A small contrastive image-text model, trained from scratch.
Training: nadamw at rate 0.0019, batches of 256.
Rows from block 3 of the text encoder, named by matrix and row number. Rows with one number belong to one neuron. Each number is 500 + 50 x the weight over its row's rms, rounded and kept within 0 to 999. All counts start at 0. Numbers have three digits each.
# fc1: MLP up (text_encoder.blocks.3.mlp.fc1.weight, 1280x320), inputs 214-319
# fc2: MLP down (text_encoder.blocks.3.mlp.fc2.weight, 320x1280, transposed), outputs 214-319
fc1.122:500570437500500500526583500500500446500500500574469393544448630500500500382439562500594563433500404500613355500500361497500500546500500500500537386500500500500500462363591500513489562543393500500500500500500500411564570500577500500584403500500500500500500565500500500548407500500500671500500500500500500550472584523538
fc1.123:500500443500589500417500500500453500500557595563443500588500500500500555500500554500500500572561500588550500536417467500582466580474453478482500447454500500441454500500569500542424590575500500480476500434534437479619500439466381545500533500500413500577500561472500432546500333535416500500551414500583500433447542580500
fc1.124:614500392500504500500500500500500569500500500500500500500436500500500635500500500500500500565500500500500455500421500489500514500500500408500500500500522500552453402500588500500500589500500500415500538500656500500500367516572500614500483500500541500500500500500405500474500500500500549516500500551500500500430604624500
fc1.125:500501449402500401436500500458500573500500590558465409500399500549500559579500500500500408500616500468502500643555500452521441438445481501500500478417500500500542569500500451454576500622500567447505550467531549463500562500500500500583500492500500500583566500439500500500500500586500500500602517447500547571472538500524
fc1.126:566500423565500531500500604500345606500500580500500500547450500500469578491500524535548500541500500500442500475464483500500500500611432396500500456451500429500500433500500500540500554640500500423474500457524462500574500500601378500620500500500447441542500576424500500461448410500500500500500423467500500500459500516486
fc1.127:569462386500500438500444456605416467500579580594437500541472529500461535500413526500500500500500448453444476500500383500442464559500458416500500446392500500564500500531558500556500540625500500419473500452550373535500439500568450500500570500500416500500500500424419500500500399599500500532554500585500417452476500500606
fc1.128:564500500623525500500500500500431500500500500500448500500344500442500500500500500500500500500500539500500500500500500500500500579500532531500500500500500500500500500500626500555500643500340500500500500500623500500500500500593500500500500500500563500500378500500500459500500500500500601620500500500500442500500460500494
fc1.129:624500393464470445455471500533408500529500585482445500453500549377500557551544537599500542500557451512572500500500500500500399500461440454500500426462531542500500424500577500568455537598476500436469503479546500566560433436500416551583581500469500500500500500410404467500579500467500500500550473500628584500500463546500
fc1.130:544500500500500537500500487541500500597451500500516500630479462532500637500500500534500500500502500500500500500500444500500500500528429500519500500500500500500500500500651500541500630584472457500500500500581500500612500500635426500566500501450500500500500500416500500500389389500524551532378444500595500500434568652500
fc1.131:587452453500578403500500561578500500500558500579463500530500408433500500458532500539500584500436500545546450545500500500536500567500455465473440471500500545572423500500549500547500461454540500500557555549572454527611390443566439500500564528500374594610545568416500500424500419567552531562500500541597457414500527542413
fc1.132:613500420500500500500500364573500500500500633554424555594500500500504500500500452500462457500500500500567500530500454500588500615447512500500500500424500500543442413492605489598500593598424419500500500500500500500500419500500500571579594500472410483500500605404401440575440432500500534500497500491500500374500562545500
fc1.133:528500386439536500500500445500444500561568621500500597569500500444500500531500540462500500584500500540500393500462500500525500559500456500500386500500500500476500532561500500500500500617500500500500500530527428500567500463576481500576446500459500500500450574411500485500465454500500538500565453500561500455452500500570
fc1.134:500576415500500500500500510519469500500606522471500500490386624500597500462428500500610500500500500500624445500500499500500467500500435500500500342500500500431597515353480500500500498500543500520554473500609500478587500500500519471492500432500500500500500502551500500500500500399500500501415366500500500548515530426500
fc1.135:573443373500539521500500450500442500500525449570432500444428500500500536500500500528574450500500553469500500500426475500582563500500500533500449420454500500527500500500599500565500500536500456500500500500566500439563500500500500500638467500582500604540441557358453535500468463573500598500500537500500500442500500606500
fc1.136:543570500500500500523432464500446500500592500500500550572500434500531500500417428500443404590472467638500500452500610500574548550500428500500500410500570523500500500456555500593500541476500500453414500456602442572606443529552500429500500532452500547500553540441500500500466443555552500529587500428606500500437452500571
fc1.137:588500409500554500500500500500397472500630607500500574521547584500407500426550500460439440563567587553641500560500459589500500557400520500500473395446441500451500452500647500580500564500500473500476457637500459500500539500607455552599563500500500479580562606500500500500500455533500560546605500500601500554430500448500
fc1.138:500500500570500378422503500500429500477546500555441491567487529500500541500441530500557500536540460500500430500500500500568500500557500434449500435500500500500476427505554537601450563595500472422491525500539500500583500394500500500500500500500500500506493574448500429500486425537402500500542500500500500500474564525500
fc1.139:534509500399500537500432444569500413500577500500466500564409500500500500500579435547446500426500560500603561596500500557451500625500500365590566457541584435500479500575500473552615500544454500500500559489518552552500406573513476500586500500497500500595534500446470500510500444500500534583478476539596558435500500517455
fc1.140:585473364500500500500500500524445565500500500500500543500500435519500500500500539500500500500500500500500500616428500500617500500500500431500429500355500500500500500554613500500500606642500500500446457500580434540500465476500428500500500500500408500533500603500500500500500358500500538500500371500500500500500582623500
fc1.141:592404369471500500535508500500458500500500545500474562500457500500436500500472500500476500500606435564579382581456388500510500500537539486599499435425500480501500435523541482628500544593446500463500500474620459550500500513558455492500544533500491548500474500432431463500450420569500500500513500500579462458422500577547
fc1.142:551425409500437500500500500524500500500500530500477538560465581500448420500500500459588500500546500500570500500500393500500438577500500500410545455451451500551500500500500584500500586500438474435441549500560457500597500500572500500500534425478473500573542553474475500500550500572443443500578419464609542432500535500500
fc1.143:595500332545627456482546500500500426500624526500403500526446550413468475532456500500528500493437600500500500500419500500553543500536500500500500437488500593552538500418595500563500476580500467500466406500500530558555500410573468472463500564467445541500410500427494558500548476500498500551500517500546468414499500500533
fc1.144:511500500500500500500500567500500500456500500500500500476500500500445500465500500581500546500407500454500409500500500500593541500486565327557500500500567572613500500500661500640500500500412380328500500451539500500500500500488500659500500500500500465500471500500500500500436510646500602611638500500480500500449500500445
fc1.145:504500420500500500441551500585402470557500526602500500500500500515451536500409500489500500500500428623500430500500500500628500500500500500526500500500492500413500500500593500500500581542500500467500534427681480382615500500570500500584519500500500562507467620500500515500500500500500589549500395500500500495500640500500
fc1.146:584500426500574500449500468500500500500546626500500500500500500455470469500424500459500500500500500500600500500383485500532500600500500418500500423500500500437476430476608500567437572631500500476500441500529464500500500500530500500500500500452500553500457672500444500566500391525500488500500500500500500500472500500500
fc1.147:566500437397549450500500453500500527500605593500500625574405529413570532500500500555442500500442413568573500451500500500500500500500417468500365425500560500500452500500537452569500546464555500500500500500500396500604413500500500500546500532500500583557447595464500420500500402500538500449577581571570500355500500581564
fc1.148:576449421500541500438446500568500481500559535544500500537397469412472533417500516500440500552500545476523500591446471500555457567462455383500500535500500500455454394559603500565500579500500500500423540545500455536500425500565500500539573500500500459500500607463500457477443435586434542546500500571608436530433500566500
fc1.149:592472446500500500465479567500500500433500553500415540693443500500473456500500500500428566462488500500536500500424388500500500500442517500500500500500437500500500500519473593500500582500500494450500463561526425418592444500500500500535500500500461446533503630533331500485500500572500458563464467500560479500500520500500
fc1.150:500401456638595500500500500500500563500500500500500500531500500411500568500500377500500500500441550466500500500477500500500510563502401540432500500500422685500500328500532500500500500500500502500500401500500494502496500364526434500425500500500376500500500528500401500401500433500465396500500500527517500362463500518500
fc1.151:568448500500500547366548369571535500529500500601451544500476500500457500500426500551500569560418500607529500561500500574500538547500565500500451500459418544500545500500547483558500645590500500500478500459562457500546435500500408500537500539500465500500473500437500500457500452500441530554500500538550408500457500500449
fc1.152:545463423500534500500556500500500470500500500567500575500500469500443552535500537540428500585500500543500470556538471500527500532500455402500500430464500500589442500500531447500500577596552469462448500500600457500616397559568500469546427442430500500475408500500500430500500452500419540583500500500585443500425500500467
fc1.153:613500430462500500500500436500500500500561500571363500602500500427500559500500500500500500500500586500500500500429452500581500617563500500500500422500463500551500500500607500574395560500460471418500500472579500574500500500602406544537500500538500445593500500429500500439470500584500555500500500500500500561500500547441
fc1.154:500500500500500521500577575500500500451542500500500500472500458461500522500534533586503500500500500458432500495347440500500550409500571379566500479522577500539500500500567500649500537458500500500427500435500402600500500500479500500500500500500500500500500456428500500502500552500500500560632500411467500500500500500453
fc1.155:523528435500500460500500534622500500500586539654500441503362594500500500500500500536608516452432500500592379375507482500583499500506500528546500441558493500449554500500601472500500500618439546500458506500567500407570500500537445485569398531500425427500424540418500573596492500492551593500445425557526624540500569500545
fc1.156:500431471438460532443567500524407500449524500533500500503500474500557500422473543479487540564600473473520349504455377443454510473500478500458500535500500543500500532500521553500500547500500456500525449557500460500573556500500551500478530431540561517456500500510500500567500500559392527500527424406473500500475513500500
fc1.157:596413438533500538438500500520402500437500551593500606607531588500500559500461572500454473607500532466568442500412458447537440569560500387531533500500427530551500446461540500557419524575467447500500500500638367500591500500500524548571580616430500430559454585423500551478500500560433459420500500500573469500540500628500
fc1.158:580468414500500500500526458545389542500500500500374500624483500400500496500500500500536500500534491604538492500500456500553500556566500500518500528447500500500533431500617549564500559581500500500500500500626468500576430500500452344535500500495500482535500542427445500500500500467406500500560500500608500500500564539500
fc1.159:562500397438578395500537463573500500538607577500383500500426560437489539486408500582547500618500540500513447500442500451599500544500461500574500434500500470500500500446500454578500500578457423411436500452584500567526455500500500500500565500458418500600500623404460500528500363500500500587500414500540500500451668569448
fc1.160:500428525500605500500500462562436551500500437549500500555540446500458500574536541552445548558468565587500500500353500467448500577576500500436500500500424500500500500543552460500522500603444500439500573500500477500564369552500500500500553435500584500500602597437399500452500423446500561500500411471500537550500500500500
fc1.161:500509500500500500500500435522475500465612564544452500531500500500500548436500500500514534614500500562500432500500450500638500541444500442500500467447430500500500526604569500564500500597492500479478500491582440510545500500500500527555500536500474500612500598500500500500500448500481500500531500500537465500449578549555
fc1.162:500505500504500573472500500500464500500500665500500542500463500500491671500500425500500500500500500500602545500433500538500463500500500500532500421500538500500500500500500500500500560500500500325500500500512450489445407500500418500500500500500439500620500500500500500500500500500500500500500515493500500363500500500500
fc1.163:537500392500500500500462500535411546500581500500455500543500500454474500500545500500540500500444435500500500453433472581532450471445500459549500500452500617438500500564544534573500553541500500459539522500568393500591403500500500604529599475565500561559500637500500500481439436500528500566500500540560500500500500568500
fc1.164:529500405596500510456500426500500500500500500534394497543500500500500476500500513500501544596533428500500500517500441501590477481440500488456460483350500530469572410571567500517500584616567500467500533509583407410516500439500489428544500500465459475500584645500429500500441404500500500520500333500539500453504530601500
fc1.165:595430443500500500500500500500500500545500551598470500500481500422500500572439500500500500439500500569500437572500442500553500500500500500389446449443455500500500500419584500587406607603436479500500500500516457500572500500585455500560500527500500546500485595500442500473500463558378500523500533500541500500471500500500
fc1.166:542500374426500500500548500548500559544500560548500500532500476439500500500541516474467500500408500547538500573452448557568429569500500387500500500408500500500535425535577477582588500500500500449500500500625500468633456522500434500523537544465500500412500546416500436500570416528539529574500474560500462372562500577500
fc1.167:576419439500500500500536518573362482524500500500372500555500500428500500500526500527500500618565500544539500500500418500500500500463418470500590470463454513500453454500575541556500500500464500441500500482500476500561551500500457563500485500547396500626543557500500441491500427565446450519500441500500554500500500535570
fc1.168:600500441469629538442551500500455411467500500500500500500446500448446567500500461500530500535386500436563500537565500500541500465532500500402465422500500579558430557500569441539539552500417467469560500441586412500581500448500419500470500542543411500540436581500413468419500500500394500462595408500582452432500500559451
fc1.169:595537500539557500423500500531446500500599616500419500646437500447522530500453500500601500500500500500500500500423500500500500500500500500471500382388500500500456500462563521582500620573500440377500561500535500479565500434561451500500561536500500500500536593448459500500475405500412500549500479527604500431464589559500
fc1.170:500411500500500500333500500500500500500500500433354500525449500351524500500500515500528500466507404500593446444423540500535470553500500479500500500380538500500500471537529500500417500500500500511500399583500500500500500439518546539549500421500425500567500580419414439557500422516496516500500362500626500490500500590500
fc1.171:500702500633493500500598472471500524516500500500500387552508500500500542500500500527500500500500500500500455500500500469500500500513500500500500354500500500629500314500637500591500588500481500343500500465500500500500500500654500500500500500403500493500500597500500500435366520500500585567500500500500500500500500514474
fc1.172:388500469500500500417500500602431500601646500546500500500500500500500500500436631500500514500500414548563329500563500500444576511500500530500500500500500500500500500500500608500500660500500389500500500500575562500570569500500529500500500500500500528500500519471517500427500500500500500500410500444500500500431500516500
fc1.173:598433459500587473500415428500464500530500500541441596500474529500500500566470446500582456500500500540550500558500500500567500500410459421500500439413500500500500442477567529545540578589500500500472546500564427479500417419583500500500651527500500527562530539456380425534531500539500581577557474568566500424500500500529
fc1.174:609441404632500500414500500544391475500500500556500500500438500500500500500500500581604412500448500500500500500402444500605500500543500500500689500436522500500500500513625575555587560614500500500469500500576442500565500420500500491559500500465500500500482500500407398556500500500500500500500500481500500433500500536444
fc1.175:547564500500500436449500500549424500500559500584500500588480500500456547500452500523546500500566500573500462500500500500500500564598447390500500406435530500500425406500554500637500636500463500428500572500561500500500500500643500500494500500469500500500500633437500500500500420500381500500494500500500500368500500500500
fc1.176:500456500500500500500426500500500567500500545500404500599567433485500458500500590443438500582568500500500500566493466500500468556500432534500500500318444511500500439476433546500465613500500500500500383600447500500500457417500500500500608500500500500430485560500500376429500450500471441500500500500500439500556439565500
fc1.177:615399391500562500500453500548550480500500593500474549597430536419528500500500500591500500545500500463566539500446442557500500469451500459563500393471500575500540433548552500569500572500500556500477550500500397562547384571500381500500599520500500531556500564377500563458500438539500535551500413500577500500500500500500
fc1.178:480500363500547500435436500500459559500551566544445500500452476500454548418500569500445451500442500562500469500500461500536500500433500500532433500440500500434529500524637562544500500561500500500471534571556453435630392441565410500439500500500500480524475558417500414554563384551500539545529415478555440500479536594458
fc1.179:500588424568563500500500500500458500538663551500500500605500500500500518500500524568553500529500506589525500500432432500563500585596500450500616380500500500500500433409554500565500654500493441442469500500576441500582500500584500462585500500500500500500531571500500500500500428500400500539458500500500500425425500561500
fc1.180:500500352500537442500500429500500500500580552500458500626476523500500500500401500597500415500500500560528500626500449544542500649500500424500500489500500500500500463471547500544534586611500442485535515500543500500594466500500431500500500500500410420500500658500423500500450383500500506560500451500500388500443553533500
fc1.181:631500319500539500500500423558425500500582500500425500587500500500500500500500500500500500500471500587583420542493473500570500500500500500580447500500500500500471432500618555500455500597500500500500500500566412484610500522500500410582500422500413500620500525500500500470483447500500500594500432540500434500500553523432
fc1.182:574500364581500500428500456567416500450569461500485500550462500430557615426451522500560500543500500500500541500424452464500500500500500500500359500458521568500500540500606500500500559500500500500462454500567475536500436500500500500500500500530500559523500578500500500500500500595500500500500422480500500374441609600500
fc1.183:500500500500496500500570500500500500500531500500500501500478500500467500434500500617587500579500500500500404500500393500500500500500539390500635500500500559597407386500581500615500500470358369332500500500546399508500500500500500500500430500500500500367500511500568555445500500600362500588628500500500348500500500500453
fc2.122:500500500500500500500500500664519405385500500429397464449502500386473500500500500475500500543412500537558601500500500500580500500621500500452500500500500436500500559528500500500500500500508500500500500391586500500532500485446527560500500475483500551500412364437500500500640564500573496510500375604500630500526485439500
fc2.123:500428544500500500529546516475563422558459477541554500500500596551500500556543500500500500500463456500500416456500431500437428385500461500539463584458500500500595539500471500428613500449500449529442500500464469550547533500452500413542500567433500500500500500445611533500548500460500560500500444428401594568500472500500
fc2.124:500500500500500500558500500500555473500500540500500457500519458500500500393500387417500500500365500500430437500500500500500459500607500500547500500602429500500500500500416500452536500430500500500419500564500500500500500500457500500462500500412500500403500500456551500500500500500594374500500449645433500500500479419500
fc2.125:500651500575500500500620500500406500500491431448526393500500500500500482500500526500481500434500500500483500583500500500487500566500500410500564500500633500427500500500500498500500489413456500500500460609500533500476569585599529377500666500544632500458501530500500500500506467500479500500429500372500471500500443596437
fc2.126:536500551500500466500500562500661434500441437579500500500500500572428529429500435500422531403405500500500535500347582441535433541459576391500415585462500570547500546500500500500462500464540500429539445500500394442500430500564426500500432590500472500500500500500541500500437500500500454569390500500435571422500584500500
fc2.127:500500603590500437500500500500500533456439419500363500437500549538581500442462550500458537500500575500529468500589500433500500445565454534469645473500500442538500500468450464441453500500547456457468539429590411500425553429445429500500549460422436544500500526500412500500500560459470538550557441500459500500500559500436
fc2.128:500500500500500500500500372464432523500500500500411500500500512500668500476500500500500612565500500451500500500500523471462500513500428574500508500500500500500500500500403379632500442500500500441500500500500400500422415500500500500418645500388500500500500554500358426500500500500500500429500326500500539500500426500461
fc2.129:500500460500500378445559532551578422492539466462459500500500457539452472500542529540536527640500530630500463507435472400553500500534500545428421396500521477500429500544559500522500500451578417500394500549500500604500500457500500607552536500449500500541453500500500548408533500500500500475424500500564543500500409432440
fc2.130:500500500658504564500500500500564500500500293500535419500500500500526500411500500500513500500500500500440417500500555500493500500577551500500500543631534500500373500500468548500549500419500488500380500500500347500500596500561539500500393500500500433513500500500500500500500500500500500500500469500500500500500500500500
fc2.131:500544500500446500453412535538500500500570467544461500500540432500539569527500500470599576440578533402500409570500448429500554500455470612464560500469540500403414563500500544500566632580536474546552420500541406500465439411500500568500450500500500453469630425541418500414467451500500500445413468425431500420500536562500
fc2.132:500402500500620500500500587584439410549657500500500500537500500500500606500488500500500500421500500651500500427500500500500448500500500500558500362500500500500500500500526618500500500500500445500500500500500643429620500521544500500500500500500500501500500559334659500430500336500500500500500542500548500408500500420500
fc2.133:398441438576543500584500500500453437500500428500500500500573500496561500446432500561500500500500439524431438500523510554394455447568456500618500559511523500438493489500423477452500412499416500525500509500596477500445500500500530575500558449440500500395436500550528534447479455491548399500583396562500500580435500437500
fc2.134:562500500500500480499444500500526621489455449318500500465493559459500500500500500500500506548500500500500575483500500514500500500500469631413579500500487500500500563558500500500500384546578612500385500441663500530500500443362466545500500418500570500563481436500507500500500500500500450476500500500500500709500500450595
fc2.135:500500561500500439500581533500500567500564428475456500526378500500418500428500368500411500500500500558565500500500574500500500500500500500500527500500468629500524584630548500500455375453559500450500417500500554500500444436547500500416500500443500500500448500500547559500530500397500413500500432500500602595462593500500
fc2.136:561424500546500461590606584500561500500500500500534500576500396500371500500500398585500500500500550552500553500500471577588439411560536500500472500500500500526466548569543500500471437500500500500468500472500500500500500500426431500500500581459500500532430500411579500500526428500500500561455556500500431440458557500500
fc2.137:500500595500447410394536500500500500500548464457500500500567586500402500468430500500462536500500500500500500431541500456500604500500548500443462500500431500500500421500445500500500450500500500447390500443500406500366500612500500582540500561500500557445500577500500500500448535603500428500500463463396539500500500450500
fc2.138:476378601500481380562490500500500500436422525408500500500500500500500583522610500575500548459500500421450534500524470500500471455433516500452440515483500500500500515558465456500592526500506462500438500414536596560500479551500615533553547588500612500566500466452500457500550529500500500500463436459551590490594380500500
fc2.139:481500533522605500500500543443580578588501500594500606500354500602505582500590434448500471446455500500625472483500500500500500500500440516500500500500500426500500611500598500502582500500500500505593496557500500427524405500500412500500500464500402405500554542522529493500434388508500485500500500500535562500500597586500
fc2.140:500500500414500483430500404376533500500500558475500500500460500500500500500524500406500500500500656500545500500530482500548469493500445443439500500384568500500500544500425500546500500533576463500513500500428500500500500417500534500500500473500500500501579500575500500462500580500409500500614451446460500500500500500451
fc2.141:513450479500446455634500500500493500401500504363500457510442500500504457580556552500596500500428471520500542500500517500452449487500500594500546449433500500407554500500417451502526551500500500500362521500500500617426500500392500480485577500563515577500413481381565543554500520514612500500400500551500513609621426518500
fc2.142:500578500500500529523558561500438509399529500550461500572549541478500500539570500603500569549534546529542478500567500441476500441500535539584543434500578500500500427422615530522378500500439500420489500480408398500500522500500500588500460488500500500567461552500500455466549447565492589500500569500561458500456500583442
fc2.143:406500500500653500411539454500500411500595548500500500500500610392500500500408464553500418460441579500500530500418500500414500500613500477500500500524413503571542485399470573500626469500569485500500500500457500500463567500500465375500500468457419593500500500500537592383608500500554450500494550440606525500500500424500
fc2.144:572487500528494533500426500500500478500500500500500500500500483512500500500500410500438500646500500500500500435500500576560426500500500500451635566500500443500500500500478500420500493510500487399500648500500485524500500500500500500551500399533449500500500500500500500500508500500500411500543500500500443500500500334500
fc2.145:500500500616462503500500651500500454415500500381500500370500500344500422504500500473492552581500432558468554412459500500556500369500564363380629518541500500475500529500500575454500436418500494509500591500700487458507606500563500500395516500459500500500530500500569500500500500500500500500500500500400457439500500500500
fc2.146:500500398444621500500582537533460500509500500500500500500443448413520500400500376500550500423423606500553500545443500500500500500500566500500500500500500538500366470572482500568500500500529500568500421500500500639500500500500500416422500550500414500500500429530500500397500463487500534634568500492500446500500469470408
fc2.147:466469500500463471556435500548434579500440549447500531500457500542442526500575442435646558561500575534540595500538531581436423591473390500500577466500551409500577500500600500448500537561416540533460500451533500500500500535448425543648500500500471500455500500558468500500407578429470469500540559463470687568567538608556
fc2.148:547401551500401500568411557500500432537454500439460598551500500560401463500462389500535500500500465600500500500457550500500392467462598500500526500445500500606472555500500448610500576500420500566500538459500500433465500500446500500500436500500446567500461500500534474500457500500525448500500448592500500500500394500607
fc2.149:500500572584500607500478500512500500481500455500500500376500567517569500622500500500500560531542500582500659540628487500354500500460500643500545620500446483500500506500426500475384505500500598566500500453500570428493516500428499498479507500500500500500498500558458457535571530358558398391500500500467553500500500500509
fc2.150:500623442500500500464500520583500500500500500456500582479500500415392500500500422500500500512428597378500463440500522415500500515500477500416500500500500500500500366500500578571554500475588596420438564413525500500447500500500500559442467459500500593500500500602500500500500602498500500466500500529590436500500500404592
fc2.151:500500500500642440454500458487500530609586548632500512592500500500500500435500500535500509414500520478500381500516420546500511532593426500500597500453500448500500500432463500500500500500459500521500474548422500500500465500576551500464554537516500566407500486433416500500500500483422515445450413466444556457546459500483
fc2.152:500500555469500452500422566442500500570417541600590500533500551500466444440500500552584500436500500500500500500500500444500534500553452381558561529500500529450560571561500424500524470500554625500441464466500429500456500533500399500526426500500443500559464500412603582500500407500599500500345500602537573500435442500500
fc2.153:500500629555563500453604531500533500535431500561500468420447500500500500500500539500436500500454500500439479450500415500500500459500500500500625602500500606571500453530429500470579427388500379453500460400554551409418500585500500500500444500424500473500500442500638469532500418500500471500457416500455500500500454500399
fc2.154:500500500500500485426500500500373444500500500500500500375500519500393500500471500500500389500500500500500636395500573500500500500500500423471643579493500500500500500578500500411500509514500500500500639400500500500500500461500500676500500500500469632500500500433441500530500611382500416414533500500500510500500500350500
fc2.155:529616462500507476500500604596500500500500500516500500500376596458437547495500329500623500573355500500500559446500500500651500500572500441500500423500476494555500500500570421533500472560500587500451652345500500500500489455500472537489473500452502500500500500500414500500500594500568500500500481616503500500500500422500
fc2.156:588439472445465500437500622500500500494500500500500476416496500506421398500420527392437541553462426500545500440479500500500500442461500452397500557427422602524578563500500599500500541500640544500500494500591451399605581497500586584442454443500500629500500500482500500500564500500500500421545500587450402488500500433500
fc2.157:500484500409471580528546437578543500438463418566451500500435500531500500424401484500525500500457524500500398367519500500500500457500500462539470500546500630500500500500500468657500500500454436500457444500500500500500551428546500398500500546420456500569500556500500500500538500500555500594577500500500432452500500520500
fc2.158:458500500543500500500543500500487473434500538500500558500436500500500545452500467611500500545500463584462557500500571500525500500314500500500541590602517500519431455459500500574573500500557500565500500455500500593361407500535566503421427445500500485612500500500452463489477431568584500500524442500536473420500521449500
fc2.159:556500621500469565500500468500500550509430500513549552449453429500500508459599500520422500586500534439500500500559547500500500500467500562500500500500505500400500444500415390500449432497480484470543601465469500500390500500372500453458500500476400465440539500500451457500457500453569500500500452611500542500500528500587
fc2.160:443404500500500500500500500542500500500500430500500500387500500500543500500500419402372534500500500540500500587452500389500500500530500568500612500500448541433500500500470427467453560530500426419500500473427500537451457500500500500500454431571500500500441594500500559586500500500500500574500500500500559500500463500500
fc2.161:467469583500566453541500500547500405500442480500424452500500506500500497575500500458500527510431500399433512500450448455426529500549500500497484435368458500419500465542420517442456500422500511557500500500412589466562500500451500373500500500491435500349522500500500607500467514500584533564500490500470463537552445543539
fc2.162:386527529500500500500475500500500500552584500500500500473500539500500437500500500536583486500500500500500500500500650500472500500500614500500387500500521465500500500500500500601500500415500500500500500500501458500474500500500628500500382500500500500570500500500620520500500500491500500500525500500500500517500491500500
fc2.163:500470557532472500574469431500592460535437500436500500500563447535500500550500471574412416536550441500500500433500424526421500455500441446500500603500500500458586457500442453409500471500415448500500500416538550559659452500500500450541500500535500500500500525458500469535474525500610500365500439500535550529541388500564
fc2.164:642500435500500500602500500507501500500425500566571500500500410575500500500500500419500500500415358500469500479500500500500500500345500500500500500495500500488500500500500500500449565500501500595528579610500500360649500601412506500500500500579515500500500543500576500500500500500500500500583554500409497455500533534500
fc2.165:500528582500419585531550590500500473396500433450583459452500500500500500500560423500500420500441544546500500438500538500500425457435500500574500500635603500451525450600615500369438500424500533500500629466570500500446500609402525500500466500570533500500536451500500500500500500500615539464406500624500500500500562444500
fc2.166:500540500500537500553500550500531500500530500543624500552565614590500560500500500580555466441500500452544500549558470411456589397500463441467425500500406676559553556500500582431500448556500537556500434551384500552500548468547500451500445586500500428500500396500466526500443460500500546469500532500438500453414422571500
fc2.167:500441432499410479500500500500592463500500500537500421500508500500422500399500497500500500500500378426500500500500500500500500413458568500500437580500500500500500500500527575500500500500500489500500500478417405419592564602466625500500441580500500500500500500461560599500500500500500500500500644592443576500574481500500
fc2.168:573500469500412531500461534579559500500574416500500500500500450404500463540540450500538500531500500428500500500500419580451442547537500452585457443454560449573388438500500500453583586444441545466433500432530441500454571500561387585467455448500436563459500535437500562500546541450500439500437500500500600500500500500500
fc2.169:500459629559437435500500500500500500500465500500500500500441500595500614500636542500500500500500500555500559500575500500500448536406500577500425500500605445427473500573500402500554500500461547565567560500529531500443440599430500500520500560600540460618538534500412500500440470500607424500402434500500638537596500500500
fc2.170:440500537428413571454500500500496506533463459555500581500409472598500500535563498542567500445500532500450599614500500500500500515500432500554540461508576495500500583544435489500562592500500451505500626443563500500500579614500557458500500447500500500500500500406538401500362532520447536548588500451537569433513500557479
fc2.171:500500500500504500465500500579500390500500500590500500500500500500500500500500500500438500414500500534500500560489500500564572500329500500534548500606500527500535500500500500500500500500500500381500500500500500538500500635500511416456500395500500549500525500444393484500500500500500500500500423579500500398500500500500
fc2.172:500500534580500655500500500500500500500500533500500513500500500500544489500500500705500544566500500500480500500672360500500500500500466500500482500500500500500500500500500500484500500500500513500603500435500670604383500500500500500648543500500500500524500500500525500500500500500500500500500484500500500500606500500366
fc2.173:500500579548567455500500500535500500564500466529531535472537525530530540392566402524500408421468500452463417464565380500442437558456401405421531500453500531500463500500443422458535542524447500431500500692449612500533436555500460500468500442500500548427500552545460563545454396500500441456500439500500463543528421500589
fc2.174:553500500500500500500500434535500500570500419633500500500410500500500500500500387583500411500430616467465500500500500422500410500583500500500500518500500599500667500500500500500463450596500574500500525500500584500500386500500500500500446500442500500500500500418433570608500500500559484439400500525573582500500596491585
fc2.175:438604439500500538533492500529528500500438500500604350575500500524500500500500500636500463500500466500485500508589405500500445508537500500554500457567517500422594451396500440500378586500363515411454608476525525456500629500460534575592500433499500493500418628439500500558423543500542626500500471543500555547492462514620
fc2.176:500500484500500500530482665500497367500541434500500420544500604500516500500500500583564500421452500500500500500500448500407531500500500438500500500500500511561556500496500500430500428500486589500500473458500533435586624547500554495500384528500500500500500469500500500500500451500500500500500515500500500500500420500464
fc2.177:500544500500574500446465468500467441588500406500500500556528427436580500450500583449384571533548500598500500500500558500500500500500437537500627548445433460500452576500353540500432500523561573439550500547500525500500536564500500553500500445581500500500537552500419500566527500500381464500567414500500500411500500536500
fc2.178:549627500500500500631542602500500440558608547470500500500442541552500539445464500572550500467537595458500466500534500451500500580500546583500539449555546541500500500500396412570500500549471500416500500544453611552446500500500412571466500533500500467579465438500500560541500471500500567571500617466500447500427500551500
fc2.179:406500500500500591598500409546500500500445422500641372500548500500500500559500520575500500463500500412446500500614391500416500500451500500500477500547500500500573500419500500399456613500378395461500500561500500500500500575439500500526568518500548500431464500500500500500500500532500500429500500425500500500500452564500
fc2.180:500500520500557500431500500500500500559431583472461559500542500500425603556468500500465463500500500500500589500500500500500594595500453461420628500500500457500500500574409522500500500500500500500621588500531500500419400500500500571500563406500500500500500500584500375500500452500459500500500500500612396500500500466392
fc2.181:500500420500500471524500500500500637334500500514500500500444500500500500589500500500500482500500500500530588500554567500386500500512500500500526480500475500675608545500500574459554500658500500500500500500500500439500624422500500500500500465500500564500445500548500588500500500500672452500625500500449500500577500500544
fc2.182:573573561500560550435457500500434500437447563450429500500500500500500500523500447602485500551584562457603500438436500500586500500452500478510500500474500371500500500537563515500500500500500500440500575500500613500500500584500562583507500500500500459670500500352416529500537500500500442538500500442500500581546500500470
fc2.183:500480500500384500500509545500500500394500545500609500500508500500500500500500500500471396500437500500464672411432500500500446500500497452415500618537518500500494500500500500365443500480500529500500500369568526492426479535500500669500500500500527500500500500500500500500500500500448500500500500500535500500519500500500